From a checkpoint of a small masked image model: patch size [2, 2], 98430 training examples.
Rows from block 9 of a small masked image model, named by matrix and row number. Rows with one number within an expert belong to one neuron, the router's apart. Each number is 500 + 25 x the weight over its row's rms, rounded and kept within 0 to 999. All counts start at 0. Numbers have three digits each.
Before each expert's rows are labels from the 100 images, of 14848, where the router gives the expert most weight on average: "responds to" is what is common among them; "place" is the part of the image that holds the peak. Only what is clearly more common there than usual is listed. The data: retinal OCT scans (Kermany 2017).
# router: router (model.blocks.9.mlp.router.weight, 32x160), inputs 108-159
# up: expert up (model.blocks.9.mlp.up, 32x160x160), inputs 108-159
# down: expert down (model.blocks.9.mlp.down, 32x160x160, transposed), outputs 108-159

# expert 5
responds to: finding: normal
place: bottom right; bottom left
router.5:494495488486456505466464460460525512499478483542477513477532510518498484516501516512536478507527493511493515557536443497505432526569548521517497471497492493
up.0:518499510485489461476499535480510503473516523470491492512528500486540518517528504504487525496514499478486478537475468501574486489489503454459455455506520478
down.0:493515476511511497541466499445521478476495492488481550520502483528572503497522517489444515499534489507487524524503483467509545502486498480521514459492525512
up.1:487503520532500512483564497535522453515527452525485487438494519492498532526489499504491483470517470508479550502531540493550534477502518487489489571513487502
down.1:495515510519459518472507507471491482520521511478516506548518503485503449514545498485505485481494480491478515481500514481449465486474498519542510461500493488
up.2:502521500490490495500486493503520507476503523473509512490486453517474514522497500519495531523466539490484484510545535506464477473522509479434534468518511532
down.2:489516520485486480486458546496499500500472472504490501513509488480547510540511499517494481502482458476494490526474523501461487512494576505483492489526491521
up.3:515489519498474491437496510511489507506532466441535501527503491468480502485513503493446502517475535484522501506480504536511541454488478452491457486522543433
down.3:485490486480520446523504533488525503458485470473494516494513448491508499508525497526504511497537565546514504476492474469468533496512535504479547521475508498
up.4:513475493499508453484485512483523452500507474513490487507528485466458502539497506491498528510489500480535511494525553498479520483479479525508510482481506558
down.4:474542503500497527478493510537507450508475484507472526514512518511491475490514507490518505563442446464484506475459547504478497491507553538500499502517557484

# expert 2
responds to: finding: choroidal neovascularization
place: middle right
router.2:498478485478505504542521499482473481509488481488525472501519530479499527513491531493511505544488473551497477442450501519511539491481494488465513492499513495
up.0:485441509484499467520472532502491501491494522513527467502451531505513497545536509549487491462508503504478554490477476513508495561483466485534466508470455475
down.0:495478541493503459490520472496493525480473533505465462508495487492458544449545495477518480484505537509533509493512503504521486483469461457485521524475545535
up.1:487478497520523484506444496506485458452517496498530515519532487498529497501482490557477509530499497466508487494514506513481524522475495457480512517532504494
down.1:488507482529529499532499484484513483509541521498522495472500473499504506489582494446503510487530481503559482524490506497486491515540502485505475491486468530
up.2:481486542517502529506481507523501488471461494493473514517474471534503478495516489550496511548449510479461483507500484522486491494489506485478540481506475499
down.2:514472468499497532479543493457505497532478497487458511485559463543464498513491506509501470514500501478482483485486493481503521514476507518533527553538496489
up.3:553499514462520489499467489496500517480495509495516536485509509571549510517525495521500482529481576497518485508513493515471476550476479482537465491535467485
down.3:509508502498531484504492483468487481495538507498466488450486516490432497526554511455451504464497507503496507530513508447511502500505494491499461530495507492
up.4:458518504477508517495454529477514498472521489519454464521476519430507555474512522465499495482467499493511483499524477499510452453541489547508485488451476507
down.4:502476486474480485513528489522476495498500554478471510482513532536525516494501513501490457502470559522524490518531470504486535481479499479514484526507485520

# expert 27
responds to: finding: normal
place: centre
router.27:515450494496515510503528489522535524490504517496557451501509537487544481477501501540493528494493532503526482465480487531522538488448477526484533430490552535
up.0:497542487473515480473499528445496517483494500472528493507505508465539518483464514463532484498519515519481477477506492477482473448499536521509514514496527518
down.0:498531515528515526505511476517512488508476530479516501478476513464508520507508471499532513524499496513502475462517465511512534479470482489515510476478509553
up.1:478517491468469463502493520482454511521527498457507504542501484469476554494486485500510451491527493513462536516524480476495510483515529480485487519479497518
down.1:498531522506479496490507510481517505517558487458463489510490466547473514480449478461520485521495492498504490530503477475508518497520533481478479500513499477
up.2:484497511529561535507478504496511516534519504508494463544470487490491489513488509506461476479481497446464453496531475482545440483500523472500483527505473498
down.2:504531523506481506487502477523499478525507512545476481510525481470512515552502468514501447508459460495505551480476534519489488494510501494518471506503515518
up.3:505531484480527536602507533489497492498529457503524485517513513464458463481534501482474515493513471533525508469524495478516536436498490522516493487469518462
down.3:528500562537525535490450514525494524451479515470558485498512527515511521469464451512489495517503516474485543501480468511492478507484449525482478511527462505
up.4:514487494499501532511528519505486477526509489479510511535531503500516510506435485515551519568499483472528470499527510499508503495501534483507517522512499518
down.4:465514494566512518560484441525493488506522529483508544513516498488511490561534496497502488512489508499491470524524531527544550512491519569546488501510477489

# expert 21
responds to: finding: normal
place: middle left; middle right
router.21:511546500524531490571504482513487501540493499481491490532530475478523475470539509500504512481492506497501528495490483460514482482461517459506497504515537490
up.0:457522496491525494492451513478497508529503491490517470503507496519557515508502505511504461474517511543469502513502476479475486514462516485497465511487491532
down.0:519513443545522488492507550444492458450504483520464515465500512514534488453479491501468539479574508466530518482521492468514498511502522499489484512496516496
up.1:462519472459468515491511497487504497539536503471529488487522501465521531520530501492487520500521475476528491464514535464540515469491501522475490479500499522
down.1:488535490519537511516488514499540560509531535545530529480471429483517503495481512515471532486477501492471454470472505518494514507491504513520472507508506461
up.2:477493515530513479510482491472452467511506518501524484531474525499490492481546484498484514494476556508456499544525539521498506468472488476519490504504495441
down.2:513504431508490519515537551450514539503522493482478478514464506465505506467511506462494493471518482493544524435533453462492543503504549513474517542487472514
up.3:497520551514479519509453448538515471497469507531486487481480476489487447524463497525468514491464525497527469535507534503504497483537463514549501492526478486
down.3:489513537500492504489486470547509480468497542530522515502527526497501459567458500542501491501460497479482502533479534498514509547523476469497509482518541493
up.4:496534505468525456538482468476477453464499547485492543484519509506464536504482474532475505476483533498554490474535535500503503540498484490496500525460519482
down.4:511495474513490466526493550473508473484540489500438495505508477459527497464503525478511510489512468491506517430512468468496519474498493506470517515538491519

# expert 15
responds to: finding: diabetic macular edema
place: bottom right; bottom left
router.15:502573517469467492474507510518494525524510496485491496492482516536474479484530505467512478510519484459486501461477516492504483502480490497500506546483478514
up.0:457468524512532527568538461495553490510477513545502525510467485512506495471523451518503503506507497484520517528540517494504489525495504478499517521490481482
down.0:501525499499505530501535497496473478497521478543495515460532530511491473501529487488499514503536444471532507488471493493486516482474535507496509524542517472
up.1:501522516470523567505505443521506502545530479510470444530482501467469493489517516489489473495506461496464466503475479489506485486463460480563499513504540489
down.1:472537479526491497500513543497483502531477491495466523492501523482495507477510546495545522477495467502454495479515473467482483525489482500519492502483499501
up.2:495506497504504534550506468487511496546483492512468495513467535482503494476532485523507502481484472472489514489482539493539452551495533517554531516505518510
down.2:504521475513483502511515569507505477548466479542450513461504525495473466496514543483497543492511489424481497458486498515499495506503478474477533507482490498
up.3:490555493456481456522473549490511524494503488487551523546470478485539529507527467472493483485501520526493441476513521503511474526553495521503534545503505525
down.3:509511506524521521525507498507551459487477564537528525517493480498514496464501438463494525502505476514543486486505469497520496501499505483521505444538505482
up.4:524486507507475501481533526497493498486499517472460486477516470473491531579517525493522496511517514475528510521499507509472530474508471470448472478503511507
down.4:463499486519516502462514461496499536502535531515451480473483513498531531558512518535480464493523505516475513536494488517514449494493515506483512504494474480

# expert 16
responds to: finding: normal
place: centre
router.16:475530503511463472491523534490468516483499534550544538540490533479488509471494479507495426511502504525481500501522486503490489486485472496514497468479552541
up.0:518473516503482484536501517514489478517500519521468488527522516487471491510529521510518462506498475490505516453528508484533513511486505510507481459489499482
down.0:470502497524534518498479518515444523520476537489518484498501518511525469523522498485542518512478523470517425440488475509511476473481496444453493514483491495
up.1:527491513561547475476516515498482493522535495505485519519562523494517512502511479514491478473498468465556516457502481514488501538492498514442518484521550500
down.1:490440531490511533515487523491462516472487531503474507520497561469466480498506485540510488491472519482483487492531509536493468486504455452505515494482517498
up.2:561469499530506557521512494513515518511529500512455471514428504503482506514502513472484540469461478436520510460485497480441507497472474493511480478536477484
down.2:535497518501508471484499481507511512479481505513494488522474467466481466452481474496501527469508478525514518506522529483445463469469513493511511472503439502
up.3:515536499496474544503525508516516537531479496473486498499493492473461501508476527478535503480502483455509515499471503459495504519534483507541520484496496502
down.3:518559519551547511503496500471573538489465508472498530443480497534544482507453455497509501486490509497456507523479486480498529525500480542546469482509462486
up.4:506513513463516476475525463520499480489471523478504480471501499509532493522505467453521481556476572470476456503494520568482522487468497479482496502503465504
down.4:490505527534485519506491489502505505488503508493466487477530525500521487525511511493471500527481500500491457457481496533497558502477500482553495442501536478

# expert 31
responds to: finding: normal
place: middle left; middle right
router.31:513509465493522532475476512484484499484522471528527458487499485491473489469522520500516516487534490463478526519503533480470518444511504505532522506492516465
up.0:446517519499467470474514499494475523522516494466468488538501482532480529508529513502498471501524475555488510465464490506464465533490489510480470542483471515
down.0:511460470509520507517496449474450533509462522453486510496502504459523497517527539462481481502489512499474524466490505448490532496490536490468433492494503483
up.1:520478501500501486516491487512541467503517497504481504484501523480556511487493456516452486503492511504547516483506473504523503499524477531491476517438492438
down.1:510508531504488483508472492489493485497485465505416503501507484436508533530508517511453491512524504518468537530525499509528511524540493462497554522511532491
up.2:441514487524488493498463518507496524490536504502531482486511507525488548509487506475492466489507477475482500547526494494492494473502460508489451519507485513
down.2:508487456499459475495538544460481484516470470505507561519536481454516513488495508526496518510517473509504509472493479504538508483501526494490500464496499545
up.3:546505513481482498500479511501497493523535500535546468476498496458461488519514520481494519479515470469486506487522502517513475512497518460567479489521518492
down.3:523455468484563484545530508519524513464511478514498492479525551527524494488543501515480535497498571471520499467497527488473519465467486507497573532507495479
up.4:496524505549472483503492509490514531523500510513476498516507497496490528462583514496533437495497490520525491507517492491486478509534509496485494556464496528
down.4:489495525493493475497512499501495495463474500476507485528555496474524497526433533507462466501445493539466493498471506509501503513433540538483443440532488493

# expert 14
responds to: finding: diabetic macular edema
place: bottom left
router.14:511516442483491541528504498504521518517489514451521477484521503503536491514545488431485528542464474504538496518533518500489529503527475465527474505481518505
up.0:456530502487509512509465477508483515486499516474490486530494501507539491468514529488489495522500498457514490479524493526513499492528488518544456503512504511
down.0:496539484503466511461477502513505506529528488498532470518523493467504496482533522500483470505481553491512516494494516482445451484518505512475525481536500456
up.1:487517524480539501572480524500525507513529517533520495503470497481471526500549487484461522537507519508528521543539489539543511459512467476501469494520505516
down.1:503486493547520539514475502575518497501559461460454542504513520540457528470509529488491477507484550486501544518473478523480490481504527534523458496508472540
up.2:460467528467510464485452516520485478522495504508512521501448472486512510524498479437485461517436503495486479481502483527512527478503458504503490517523515475
down.2:501491516502469527474518465517564526522464474502481496500508461529467500463520491502539503469486479512514472509485491466541485517484492465483462528483499529
up.3:492499509497479472484461532517479531467478517530523460501541499471541524515483526491531506494493478510505469504547499524515495480489488480514529480495511485
down.3:502515489482523469502467454519515484518505535497508489546522523493492455517497541516477528534495533532503504539488463514513511484508476516568525464485505485
up.4:481495516484517477530477525505505514540553528487496460522496471483486523490514518510521479495487497522518510449510483531517487496505447485501477495521493482
down.4:473554542508556491456504513490502514492491464540545520456492531474534471493443482510525523493483486516527518509523535487481457537474515536506491512505524495