A small masked image model, trained from scratch.
Model: 25.9M parameters, 48-pixel images, norm rmsnorm, depths [4, 7, 4], widths [80, 160, 320].
Data: trained on retinal OCT scans (Kermany 2017), 98430 training examples, 30.7 epochs.
Rows from expert 8 of block 3, named by matrix and row number. Rows with one number belong to one neuron. Each number is 128 + 32 x the weight over its row's rms, rounded and kept within 0 to 255. All counts start at 0. Numbers have three digits each. After the name is the row's rms in percent of the matrix's.
# up: expert up (model.blocks.3.mlp.up, 32x80x80), inputs 0-79
# down: expert down (model.blocks.3.mlp.down, 32x80x80, transposed), outputs 0-79
up.15 135:097131106143152127136129137117109117126160131160070104175112134140143083149129102225132155123076114139164158142105109146156124115180098168181154085171080167143092141139124115117071105110139136177124093087093156124201038092131133125158094077
down.15 114:129137085098149155162076140175137130194077101092094112179118134107127122160154122141161156122110140148190159113184081065132138149101106153176142174137114153096119130144153101077179096142142136088095031110094106136148125067110130134093154093
up.16 090:102086130122130101128073136042171107141135102129080123204118128138109170108092098111163098205116204128096109103156151135088105086121092147135102143097148137114126137104146088156185101119153126103168172108130118075121178090137127071125146182
down.16 094:132096158115126172147102121134136114169187136154136144079121157115131172115166123158152107113120169080123144131109152118167152104098106099108036167076092230180129110108135067160174114078120160161121108098161108090118091124105145174147088115
up.17 085:136126152115116138160119112121122107095083123167181107051134121060140119151168074150134159076173104165131106054120210146206111107151115147160116090114133092086177085166125124081077109127111133160127139158147176161096131121145126096105133130
down.17 109:126120112151122115166119083197071153142146145159146140151045077137126146114071086185139082088117130164116173085104138173150132111124078179127142163108114170098114136187131155146136094120117127114123161116068087121149106146111083146189109067
up.18 144:120098145136155084124100149087140115139101144137137111121100106121142170146085076075174075148159118101087101096196162163102100071075088115097101113105178106140173148149100159108185120133174113117152186112114101162079189110092109143090133182
down.18 121:153126133108130134163123111168109113092182079137172113079154106048135187089132134139191112141110121164105094137151155157105086089063109138106129165115141202128141125110185158123119096081114133107139195149102146111119080124100133149158053085
up.19 136:113133094119148095137123152161135119150172125147048099152124132118138073132138143220077170136073133153141145126108081143143141149174092160170177077157094166129078104146106156148092115131139129133130059081087165145169052107129160105145104110
down.19 155:121133083118135133106076173183147118137105131136109128165106143120105082166133135123108114134113149165217166158175070031087135161138138141110145115182122145104093157145168111101149108172138148135072040121103116165145124082105162120092156138
up.20 067:084099152145097122164101133134202115141106122107066150172103150088148074082102168150100079174137167137152115207081111122089137143173127130143132135146130141153090147157126151142081117146160117118102092155110120072187215105159135103116109174
down.20 079:169069092107121213096085073170160124134153087145187137156117151098110154115106105103079104152120149131092163157111116075124085091161115080146155170110133147135087087076157121181125166125131106128173114063129122169166143116104155170144107162
up.21 084:108114139076175174101191084156199133121147110130102154122071150138151150126089166072167173135149121163099138111126183134122136127152163130119083160122086064143160140075159129141096161108113093153159122046110124116093118191140142133104161180
down.21 077:139152112153083162113127119100145133185116166082140135117126142173123157175120151117034175105082077082103089126140100071138102126093119149104200125154137116176096152135178090081127152145115122118106137095101104068178131116178135078074135117
up.22 075:114191132101068066122126116158101164158138124110124161224142117180139079121137139164169112161119158141137103173067106063106135180174120060091172108097135112121137109134113127157125167170117121089132145100087101087178141101106134133167114112
down.22 075:178112080115117174117137087165145134114126189141084125121109143149110163135182163114129119153126133124131129178143074066131156127129159084138095121117173132194057158102240169159160134133134091094135097093122098159133135073161155158102131140
up.23 081:105121091121142108135131122078168111095066101168123148178152137177149149115098107091135115196144145104096122124134161122116115113104153123079108138120115121133119153121125150139248119155175143142133175120109114051126178109166079053103105183
down.23 083:134116163105114170162092109082161118062181151114154121132106087087136204116187187110157120169127142123086110140191104119155110137119133081084064200137156162146081105074119112180146137100130120150131129092109101130158126142120124141152071087
up.24 095:106152101108160134130117149106176121130140121130146128160145134114145139087088125083164129180160167101100154135157124173089093095140112110077126174111176162167143205108139107163202172116177158152107100115145101113143250147115094110109131167
down.24 099:145091148123100126120098149058149099112158106129152149081116134099083162137162145122133120159121141101075108151167173148213095074107152106121082195112133174149186051121152096158134124068145118130165172151152098097117126104096134157188103123
up.25 106:080083150082151122102128140079153102102115105136155116160162122165105190104081151072156122182147162118112092123181140138123133103106118088130095148122125139137184143117133130140215190141149101163105163132135107085134234137132080142108120179
down.25 096:149111179132105170092059124133097115066156142138088115073168147127129200096150091129066115152109132104106113174128165162162109082121127084120060204120124111191109102129144152176125109107167141151171121130158121146092113155121120170170085122
up.26 102:104113126156102136194116166095137096066097134155150159126170091119158109126158119147069175150136157121092078080154158175183105078178110096141103136105131112161117073175107189110098047160146174126135119137138123118078107108175128092147101132
down.26 114:152113132102129102164098102152153146149175141177123132138079078073165132028109120151229072131083137161129148111161132124153132132089119130146155184110151177151070125147168151174141114118101155144112146143078104125151083127148123159151088096
up.27 085:152188128109108145121162126166150146189136098089066175142104145142149087146170168159127185093108134175177192170068156127088117100124156162098098188114110112112141124095152092139051128081106122159152118120123146123105093133132173175103166134
down.27 075:104094128142113113081165054084121131109079147164167098066129170159097071074114160136132116094096083149084104086127166143110111144170149132157154068123173134148117119155113143136065177088145106121120123132137121073124157196175123157157178129
up.28 111:150069087084138167155097134103161130109093181154100098086134125108177131113138139096125114154113112130122145116207186101132111202153121139132124173095164116125130089147131112207165128129166143126099130156085131152185224122099125130143158185
down.28 107:099107130152095120156098101079122124115137143150132119105163096128152147127100128121092149117125151099119113149099178165185098071118125110064158172122122201074161126135124151126103125101162167133164192078178142062124124164166087152207141062
up.29 073:086097170154054147146133079117141092122155152136127100105195116156112157104155179125173099143109136122104158136174155092145129089108103105150112160102110107142170078137137107195177099141186136080134135163128220073118156143192121123130117155
down.29 089:100096172130119157152091161143203127106192110156129110096084083129129125096107122080114118162073117150062139160173124144119158123115136118120105130121198180204085146144211120149121126121167130151133148123143078157145131138145127164187075096
up.30 118:142139119108202122125116103098174153135138141138115127159112112154142162107081117056193118175156186124142133117209146092088083105054114094125101169129126179159108153094126149115173142120148171115123078116121087145127167138085125072136148189
down.30 118:158114126124138123137144096108082168140135061098172094114120100082137144159165137107184131129114143106146098085158145146182127103043128111084120168098094153093142101074129071103128128099140128168146201107139101077110153120103112183191071095
up.31 090:069097154119133105119131096066141124126093150180099108176127100089154180089089119088134070160130182110119093122164201117092110129173115092116082145125141141160161151124143093113220132150199157126170141125109106082132164119147089113125123164
down.31 093:134106155086126099136110108080144115119162108164141094097117125115119187089121152104171080146134166124113131187131173148151059133104185085093054109097145170169092121102147104154142154107156139165141159086125145072168133084129119193164058134