config.toml
dataset = "retinal OCT scans (Kermany 2017)"
method = "simmim"
arch = "swin"
moe = "expert_choice"
num_experts = 32
residual_init = "none"
optimizer = "cautious_adamw"
eps = 1e-08
epochs = 30.7
decay_fraction = 0.3
final_lr_fraction = 0.1
Rows from block 7 of a small masked image model, named by matrix and row number. Rows with one number within an expert belong to one neuron, the router's apart. Each number is 200 + 30 x the weight over its row's rms, rounded and kept within 0 to 999. All counts start at 0.
Before each expert's rows are labels from the 100 images, of 14848, where the router gives the expert most weight on average: "top examples" is what is common among them; "patch colour" is the nearest of a few named colours to the mean colour under the peak. Only what is clearly more common there than usual is listed. The data: retinal OCT scans (Kermany 2017). In brackets: how many of the 100.
# router: router (model.blocks.7.mlp.router.weight, 32x160), inputs 54-107
# up: expert up (model.blocks.7.mlp.up, 32x160x160), inputs 54-107
# down: expert down (model.blocks.7.mlp.down, 32x160x160, transposed), outputs 54-107

# expert 13
top examples: finding: normal (94)
patch colour: grey (65)
router.13,202,173,167,221,188,244,207,165,226,180,209,201,237,180,195,240,221,156,216,233,217,192,196,214,194,225,213,168,192,160,197,232,172,203,206,214,196,194,247,190,210,229,168,195,160,191,137,192,232,196,236,201,245,245
up.0,164,191,223,181,176,202,238,227,226,189,180,226,202,209,215,198,228,212,172,191,212,205,130,207,202,155,190,191,190,182,219,230,214,216,174,153,249,179,220,124,171,211,164,221,172,198,255,204,214,232,237,220,214,231
down.0,197,258,157,217,219,187,215,177,165,184,169,140,175,271,259,186,131,191,210,196,204,192,175,262,187,210,139,286,197,239,219,180,194,264,173,204,191,190,195,256,174,200,225,189,204,154,224,164,212,230,231,199,196,176
up.1,165,222,208,162,177,199,174,210,190,192,161,192,206,198,242,189,225,209,191,226,168,210,207,235,238,205,200,254,211,199,200,216,183,233,224,235,185,172,193,166,239,225,249,217,220,190,219,237,272,213,158,244,158,221
down.1,181,181,202,218,144,179,224,224,238,163,227,226,178,216,237,149,187,193,201,188,226,209,191,263,227,196,178,178,217,189,182,211,207,229,230,175,210,176,149,221,144,235,266,182,134,213,239,187,240,185,230,226,249,177
up.2,216,166,248,211,185,162,189,173,210,177,199,200,172,226,258,169,197,204,253,218,165,204,175,176,178,202,190,187,231,194,160,210,266,160,192,164,158,188,191,231,150,194,254,208,159,210,218,183,220,191,230,178,146,230
down.2,193,195,167,189,232,185,261,178,199,252,196,115,154,193,209,210,225,179,199,212,196,207,181,189,200,185,177,206,197,226,182,206,128,213,129,190,243,243,209,190,208,171,169,202,206,168,155,195,147,196,192,182,166,218
up.3,166,160,145,185,199,173,201,218,207,181,183,188,224,205,162,159,191,223,216,192,166,188,222,206,209,209,190,162,200,208,228,211,172,249,211,203,265,219,205,179,226,175,187,240,197,229,194,254,216,167,210,241,194,215
down.3,147,194,211,235,196,211,163,240,191,196,183,213,188,194,163,204,215,219,152,209,239,206,238,251,199,207,181,217,210,192,237,204,134,271,236,247,191,210,195,157,210,193,244,204,195,158,241,214,161,193,193,209,165,160
up.4,203,195,245,191,204,166,196,237,188,199,246,165,180,237,229,218,160,182,190,185,180,256,162,230,181,183,225,201,245,187,175,164,208,201,228,240,195,197,156,230,196,203,209,241,195,192,197,203,211,218,198,163,228,166
down.4,213,183,243,162,187,203,183,191,217,215,181,181,215,240,205,219,190,154,210,158,255,276,190,162,175,174,241,216,176,191,189,178,228,184,217,236,200,212,214,222,241,188,204,198,153,191,173,196,188,195,111,187,166,217
up.5,211,189,194,237,183,231,252,225,195,194,225,195,201,173,285,177,268,165,207,153,225,195,206,213,166,225,206,165,234,229,149,224,222,155,189,164,183,179,207,205,221,208,171,265,166,188,222,215,225,196,228,242,144,267
down.5,116,168,170,174,185,167,181,255,198,187,171,161,157,256,214,168,219,228,164,229,197,200,202,213,230,206,176,228,240,227,213,212,175,229,191,201,225,219,183,240,205,195,233,224,181,220,234,214,196,200,220,164,213,176
up.6,232,210,157,222,226,218,195,189,183,199,185,182,209,174,235,164,127,223,202,177,185,198,254,190,233,207,183,206,161,258,262,175,213,259,169,204,262,185,237,208,196,189,221,199,172,193,179,217,159,186,229,157,258,218
down.6,186,269,225,222,179,197,213,150,199,179,164,226,199,190,167,181,166,177,173,195,194,219,134,198,193,208,204,229,206,152,177,284,220,168,250,182,127,237,179,179,228,177,186,203,191,155,179,197,152,228,230,222,200,208
up.7,265,224,175,239,268,241,202,169,193,235,226,218,211,181,253,213,157,169,229,175,197,201,230,219,271,221,192,180,199,258,197,203,190,234,149,184,274,192,262,230,152,236,248,227,137,203,196,210,196,189,211,176,169,225
down.7,221,206,181,182,219,197,184,182,190,232,169,249,165,260,172,210,188,200,222,174,198,161,138,176,189,260,165,230,162,188,176,244,248,172,245,219,166,231,175,178,207,183,193,197,238,176,233,216,174,211,226,169,207,211

# expert 19
top examples: finding: diabetic macular edema (45)
patch colour: grey (94)
router.19,206,218,195,198,167,209,155,228,226,174,169,203,225,181,277,187,236,246,187,250,186,187,206,168,185,211,215,252,206,178,240,199,154,211,185,221,184,157,182,222,202,206,123,281,261,147,203,224,227,220,193,192,211,226
up.0,187,199,181,256,221,174,200,210,203,217,193,201,222,190,213,286,202,239,199,205,181,161,155,228,277,192,186,193,257,259,237,223,187,203,156,144,174,190,167,186,188,230,181,217,152,223,192,192,187,180,158,171,220,222
down.0,187,198,224,241,246,225,133,177,171,253,229,252,172,234,187,219,195,229,176,245,174,201,210,157,215,232,158,259,177,223,184,216,213,193,189,173,168,227,203,212,173,221,230,199,189,230,216,174,186,200,165,244,195,178
up.1,206,198,224,228,226,182,236,142,181,242,222,194,209,222,220,200,148,178,222,189,197,204,177,201,246,188,193,188,217,234,148,226,240,188,209,184,228,226,194,170,220,254,243,157,192,242,164,238,191,256,253,212,169,203
down.1,193,186,215,164,141,183,165,171,170,175,180,181,243,147,254,174,212,170,220,139,238,150,239,194,206,164,202,180,244,205,210,201,209,199,143,203,187,145,182,184,216,204,196,196,171,203,222,132,205,202,224,192,206,213
up.2,216,190,224,226,178,202,178,154,241,195,218,164,169,182,217,263,137,193,231,243,215,185,199,180,187,189,201,206,239,177,152,187,223,186,197,203,146,196,157,200,247,181,231,202,190,193,216,144,158,129,221,178,167,227
down.2,230,230,179,215,186,214,219,195,166,244,180,182,199,171,168,220,180,206,183,178,236,151,145,212,175,182,184,234,231,207,184,268,192,172,164,182,139,242,106,240,241,168,171,191,208,182,217,243,166,171,210,185,241,233
up.3,141,208,167,213,207,200,242,165,173,186,218,174,193,196,174,242,224,219,204,203,215,192,163,204,177,210,231,172,175,159,193,209,180,234,184,220,217,194,212,148,193,187,175,184,185,238,128,243,187,140,186,232,163,221
down.3,204,229,176,180,193,237,216,208,163,125,174,155,238,161,226,183,253,175,174,156,268,199,202,222,147,215,245,255,257,189,217,221,157,245,207,199,222,149,236,166,235,232,217,212,196,201,217,232,205,174,176,187,186,241
up.4,196,154,171,245,251,210,264,170,189,216,224,185,228,192,156,170,214,210,244,157,217,207,227,182,153,217,174,209,253,218,156,183,172,190,207,188,206,203,232,160,166,222,171,157,182,271,154,237,194,193,146,204,180,228
down.4,186,180,166,147,186,216,180,196,154,136,207,167,192,135,193,176,199,222,255,222,227,190,220,191,154,257,233,205,246,234,191,246,156,192,199,205,232,179,226,166,244,184,223,157,212,197,210,232,170,166,195,207,182,183
up.5,258,248,195,177,189,184,174,194,220,202,190,228,197,205,228,198,185,205,224,240,233,190,187,232,213,188,207,142,204,192,217,215,216,197,183,187,180,210,189,175,173,195,184,198,206,218,209,241,216,238,160,169,131,230
down.5,204,168,194,141,182,165,210,215,225,190,279,241,175,215,198,155,194,192,168,199,215,185,221,216,215,201,198,191,169,217,180,204,180,209,279,243,227,185,193,271,186,193,280,195,251,180,228,193,210,212,147,188,204,160
up.6,252,188,236,231,192,178,193,222,206,225,165,202,231,197,257,213,162,213,135,211,173,207,209,128,223,202,169,191,222,273,226,228,228,254,154,177,217,170,209,136,159,229,192,194,218,228,221,209,231,183,171,188,160,230
down.6,194,183,183,234,225,167,198,237,211,214,231,147,186,210,161,258,195,178,220,265,175,199,216,173,164,230,183,175,214,173,227,214,192,260,151,246,209,146,209,152,182,226,248,200,246,244,203,177,228,190,202,218,188,146
up.7,243,221,167,188,205,227,226,171,242,202,211,210,173,196,137,224,221,213,225,176,223,206,215,244,238,228,137,132,202,248,186,199,188,172,216,194,217,203,220,219,161,202,201,216,178,211,200,224,227,292,230,211,206,195
down.7,273,227,207,187,210,164,198,174,182,250,262,238,170,217,249,144,198,204,134,193,220,197,208,164,171,182,151,174,231,182,170,198,137,166,267,187,209,186,220,210,196,226,199,175,181,190,186,186,218,233,187,172,162,233

# expert 4
top examples: finding: choroidal neovascularization (68); finding: diabetic macular edema (31)
patch colour: grey (67)
router.4,159,175,135,193,170,205,206,187,256,193,182,194,167,195,162,303,200,197,196,217,130,206,244,234,170,188,201,222,160,232,144,185,229,164,222,207,172,206,219,236,203,181,170,218,225,184,242,200,193,188,204,186,167,215
up.0,181,137,216,230,221,140,199,206,193,255,277,200,177,200,239,217,187,175,169,190,190,174,167,189,181,177,196,139,190,181,216,171,213,181,238,121,159,222,201,215,187,218,238,210,220,224,189,199,249,213,204,250,218,215
down.0,231,209,176,266,197,179,193,240,212,216,228,148,224,208,170,248,235,172,227,189,172,244,202,251,192,222,166,177,167,253,179,216,181,159,129,183,222,173,216,194,224,213,151,227,222,191,253,242,181,187,187,198,233,223
up.1,218,184,190,197,277,185,222,228,144,202,221,169,231,173,210,193,251,202,212,170,177,167,203,230,220,144,180,178,182,200,213,178,218,219,203,175,178,193,225,218,185,187,168,222,209,178,197,161,193,185,155,256,241,196
down.1,202,230,228,222,202,208,200,209,216,133,270,132,251,195,177,222,197,179,229,172,201,210,156,216,216,184,218,194,208,249,169,224,232,202,156,172,201,191,221,182,210,182,164,213,270,225,221,181,123,163,185,206,211,239
up.2,207,219,215,195,232,180,211,252,175,243,195,189,215,165,207,217,236,201,195,159,255,169,197,204,209,162,189,181,156,184,248,194,247,206,173,153,196,188,222,181,166,236,195,215,234,223,223,155,226,197,155,227,227,221
down.2,229,173,227,263,177,187,199,188,180,171,248,155,193,181,201,180,215,144,235,174,185,236,167,220,227,147,191,190,201,264,193,199,205,178,178,166,181,194,211,210,202,207,178,230,246,192,213,175,176,151,173,193,214,215
up.3,177,186,231,204,228,205,217,245,220,196,197,202,228,193,268,172,208,253,167,169,193,199,165,210,179,177,196,221,119,194,280,205,246,281,201,185,215,189,207,159,139,252,213,215,204,189,214,190,206,203,185,234,232,164
down.3,158,228,195,255,194,244,213,215,194,191,187,247,212,226,188,110,247,227,129,180,220,211,206,157,248,186,201,210,145,129,211,171,187,212,233,210,195,244,193,173,184,196,182,206,211,229,187,202,207,191,153,221,176,220
up.4,210,188,195,207,237,165,238,240,216,230,270,222,217,187,222,196,177,190,200,188,179,184,160,211,199,167,175,136,221,150,181,197,226,207,225,167,160,203,183,183,193,201,249,219,188,214,151,164,179,157,182,200,232,160
down.4,218,205,88,221,180,188,254,206,220,209,237,194,226,228,189,201,197,193,276,175,200,213,174,228,202,226,167,190,214,233,96,169,240,171,145,188,245,208,210,181,206,164,215,248,238,193,193,236,215,202,173,196,168,195
up.5,240,150,201,274,210,146,212,238,211,211,259,213,186,187,184,174,178,159,174,178,193,173,185,212,184,208,156,195,170,195,157,183,235,210,184,194,207,240,163,219,207,194,235,172,174,231,199,162,188,172,198,196,202,191
down.5,162,194,172,177,241,217,236,222,225,247,182,202,189,233,166,240,220,130,271,194,208,221,175,222,187,202,183,202,166,249,139,165,220,169,194,134,189,213,208,190,207,212,241,300,173,183,164,217,244,181,164,218,229,233
up.6,240,169,235,167,265,193,198,160,214,156,242,179,174,177,182,155,183,179,165,176,176,208,196,157,194,183,168,146,164,196,221,196,213,188,213,195,183,220,222,187,222,160,211,211,203,182,158,171,170,176,233,187,259,209
down.6,244,187,194,209,201,206,236,173,220,225,218,158,182,216,172,198,165,201,211,225,184,197,174,214,189,201,190,181,180,247,120,197,245,162,191,211,211,224,225,193,239,194,192,195,246,214,218,236,141,162,152,207,230,236
up.7,157,225,203,183,236,230,191,121,220,182,230,207,186,155,230,237,180,182,211,174,213,175,183,166,169,196,221,200,200,210,154,182,229,203,196,206,193,181,187,231,216,222,266,204,183,187,179,157,185,205,206,174,210,206
down.7,196,240,163,135,213,194,242,262,184,207,134,207,212,210,163,209,184,211,188,165,171,168,188,197,233,227,176,226,182,230,166,228,162,184,182,201,176,207,189,195,249,198,252,221,154,182,194,241,201,189,243,202,177,206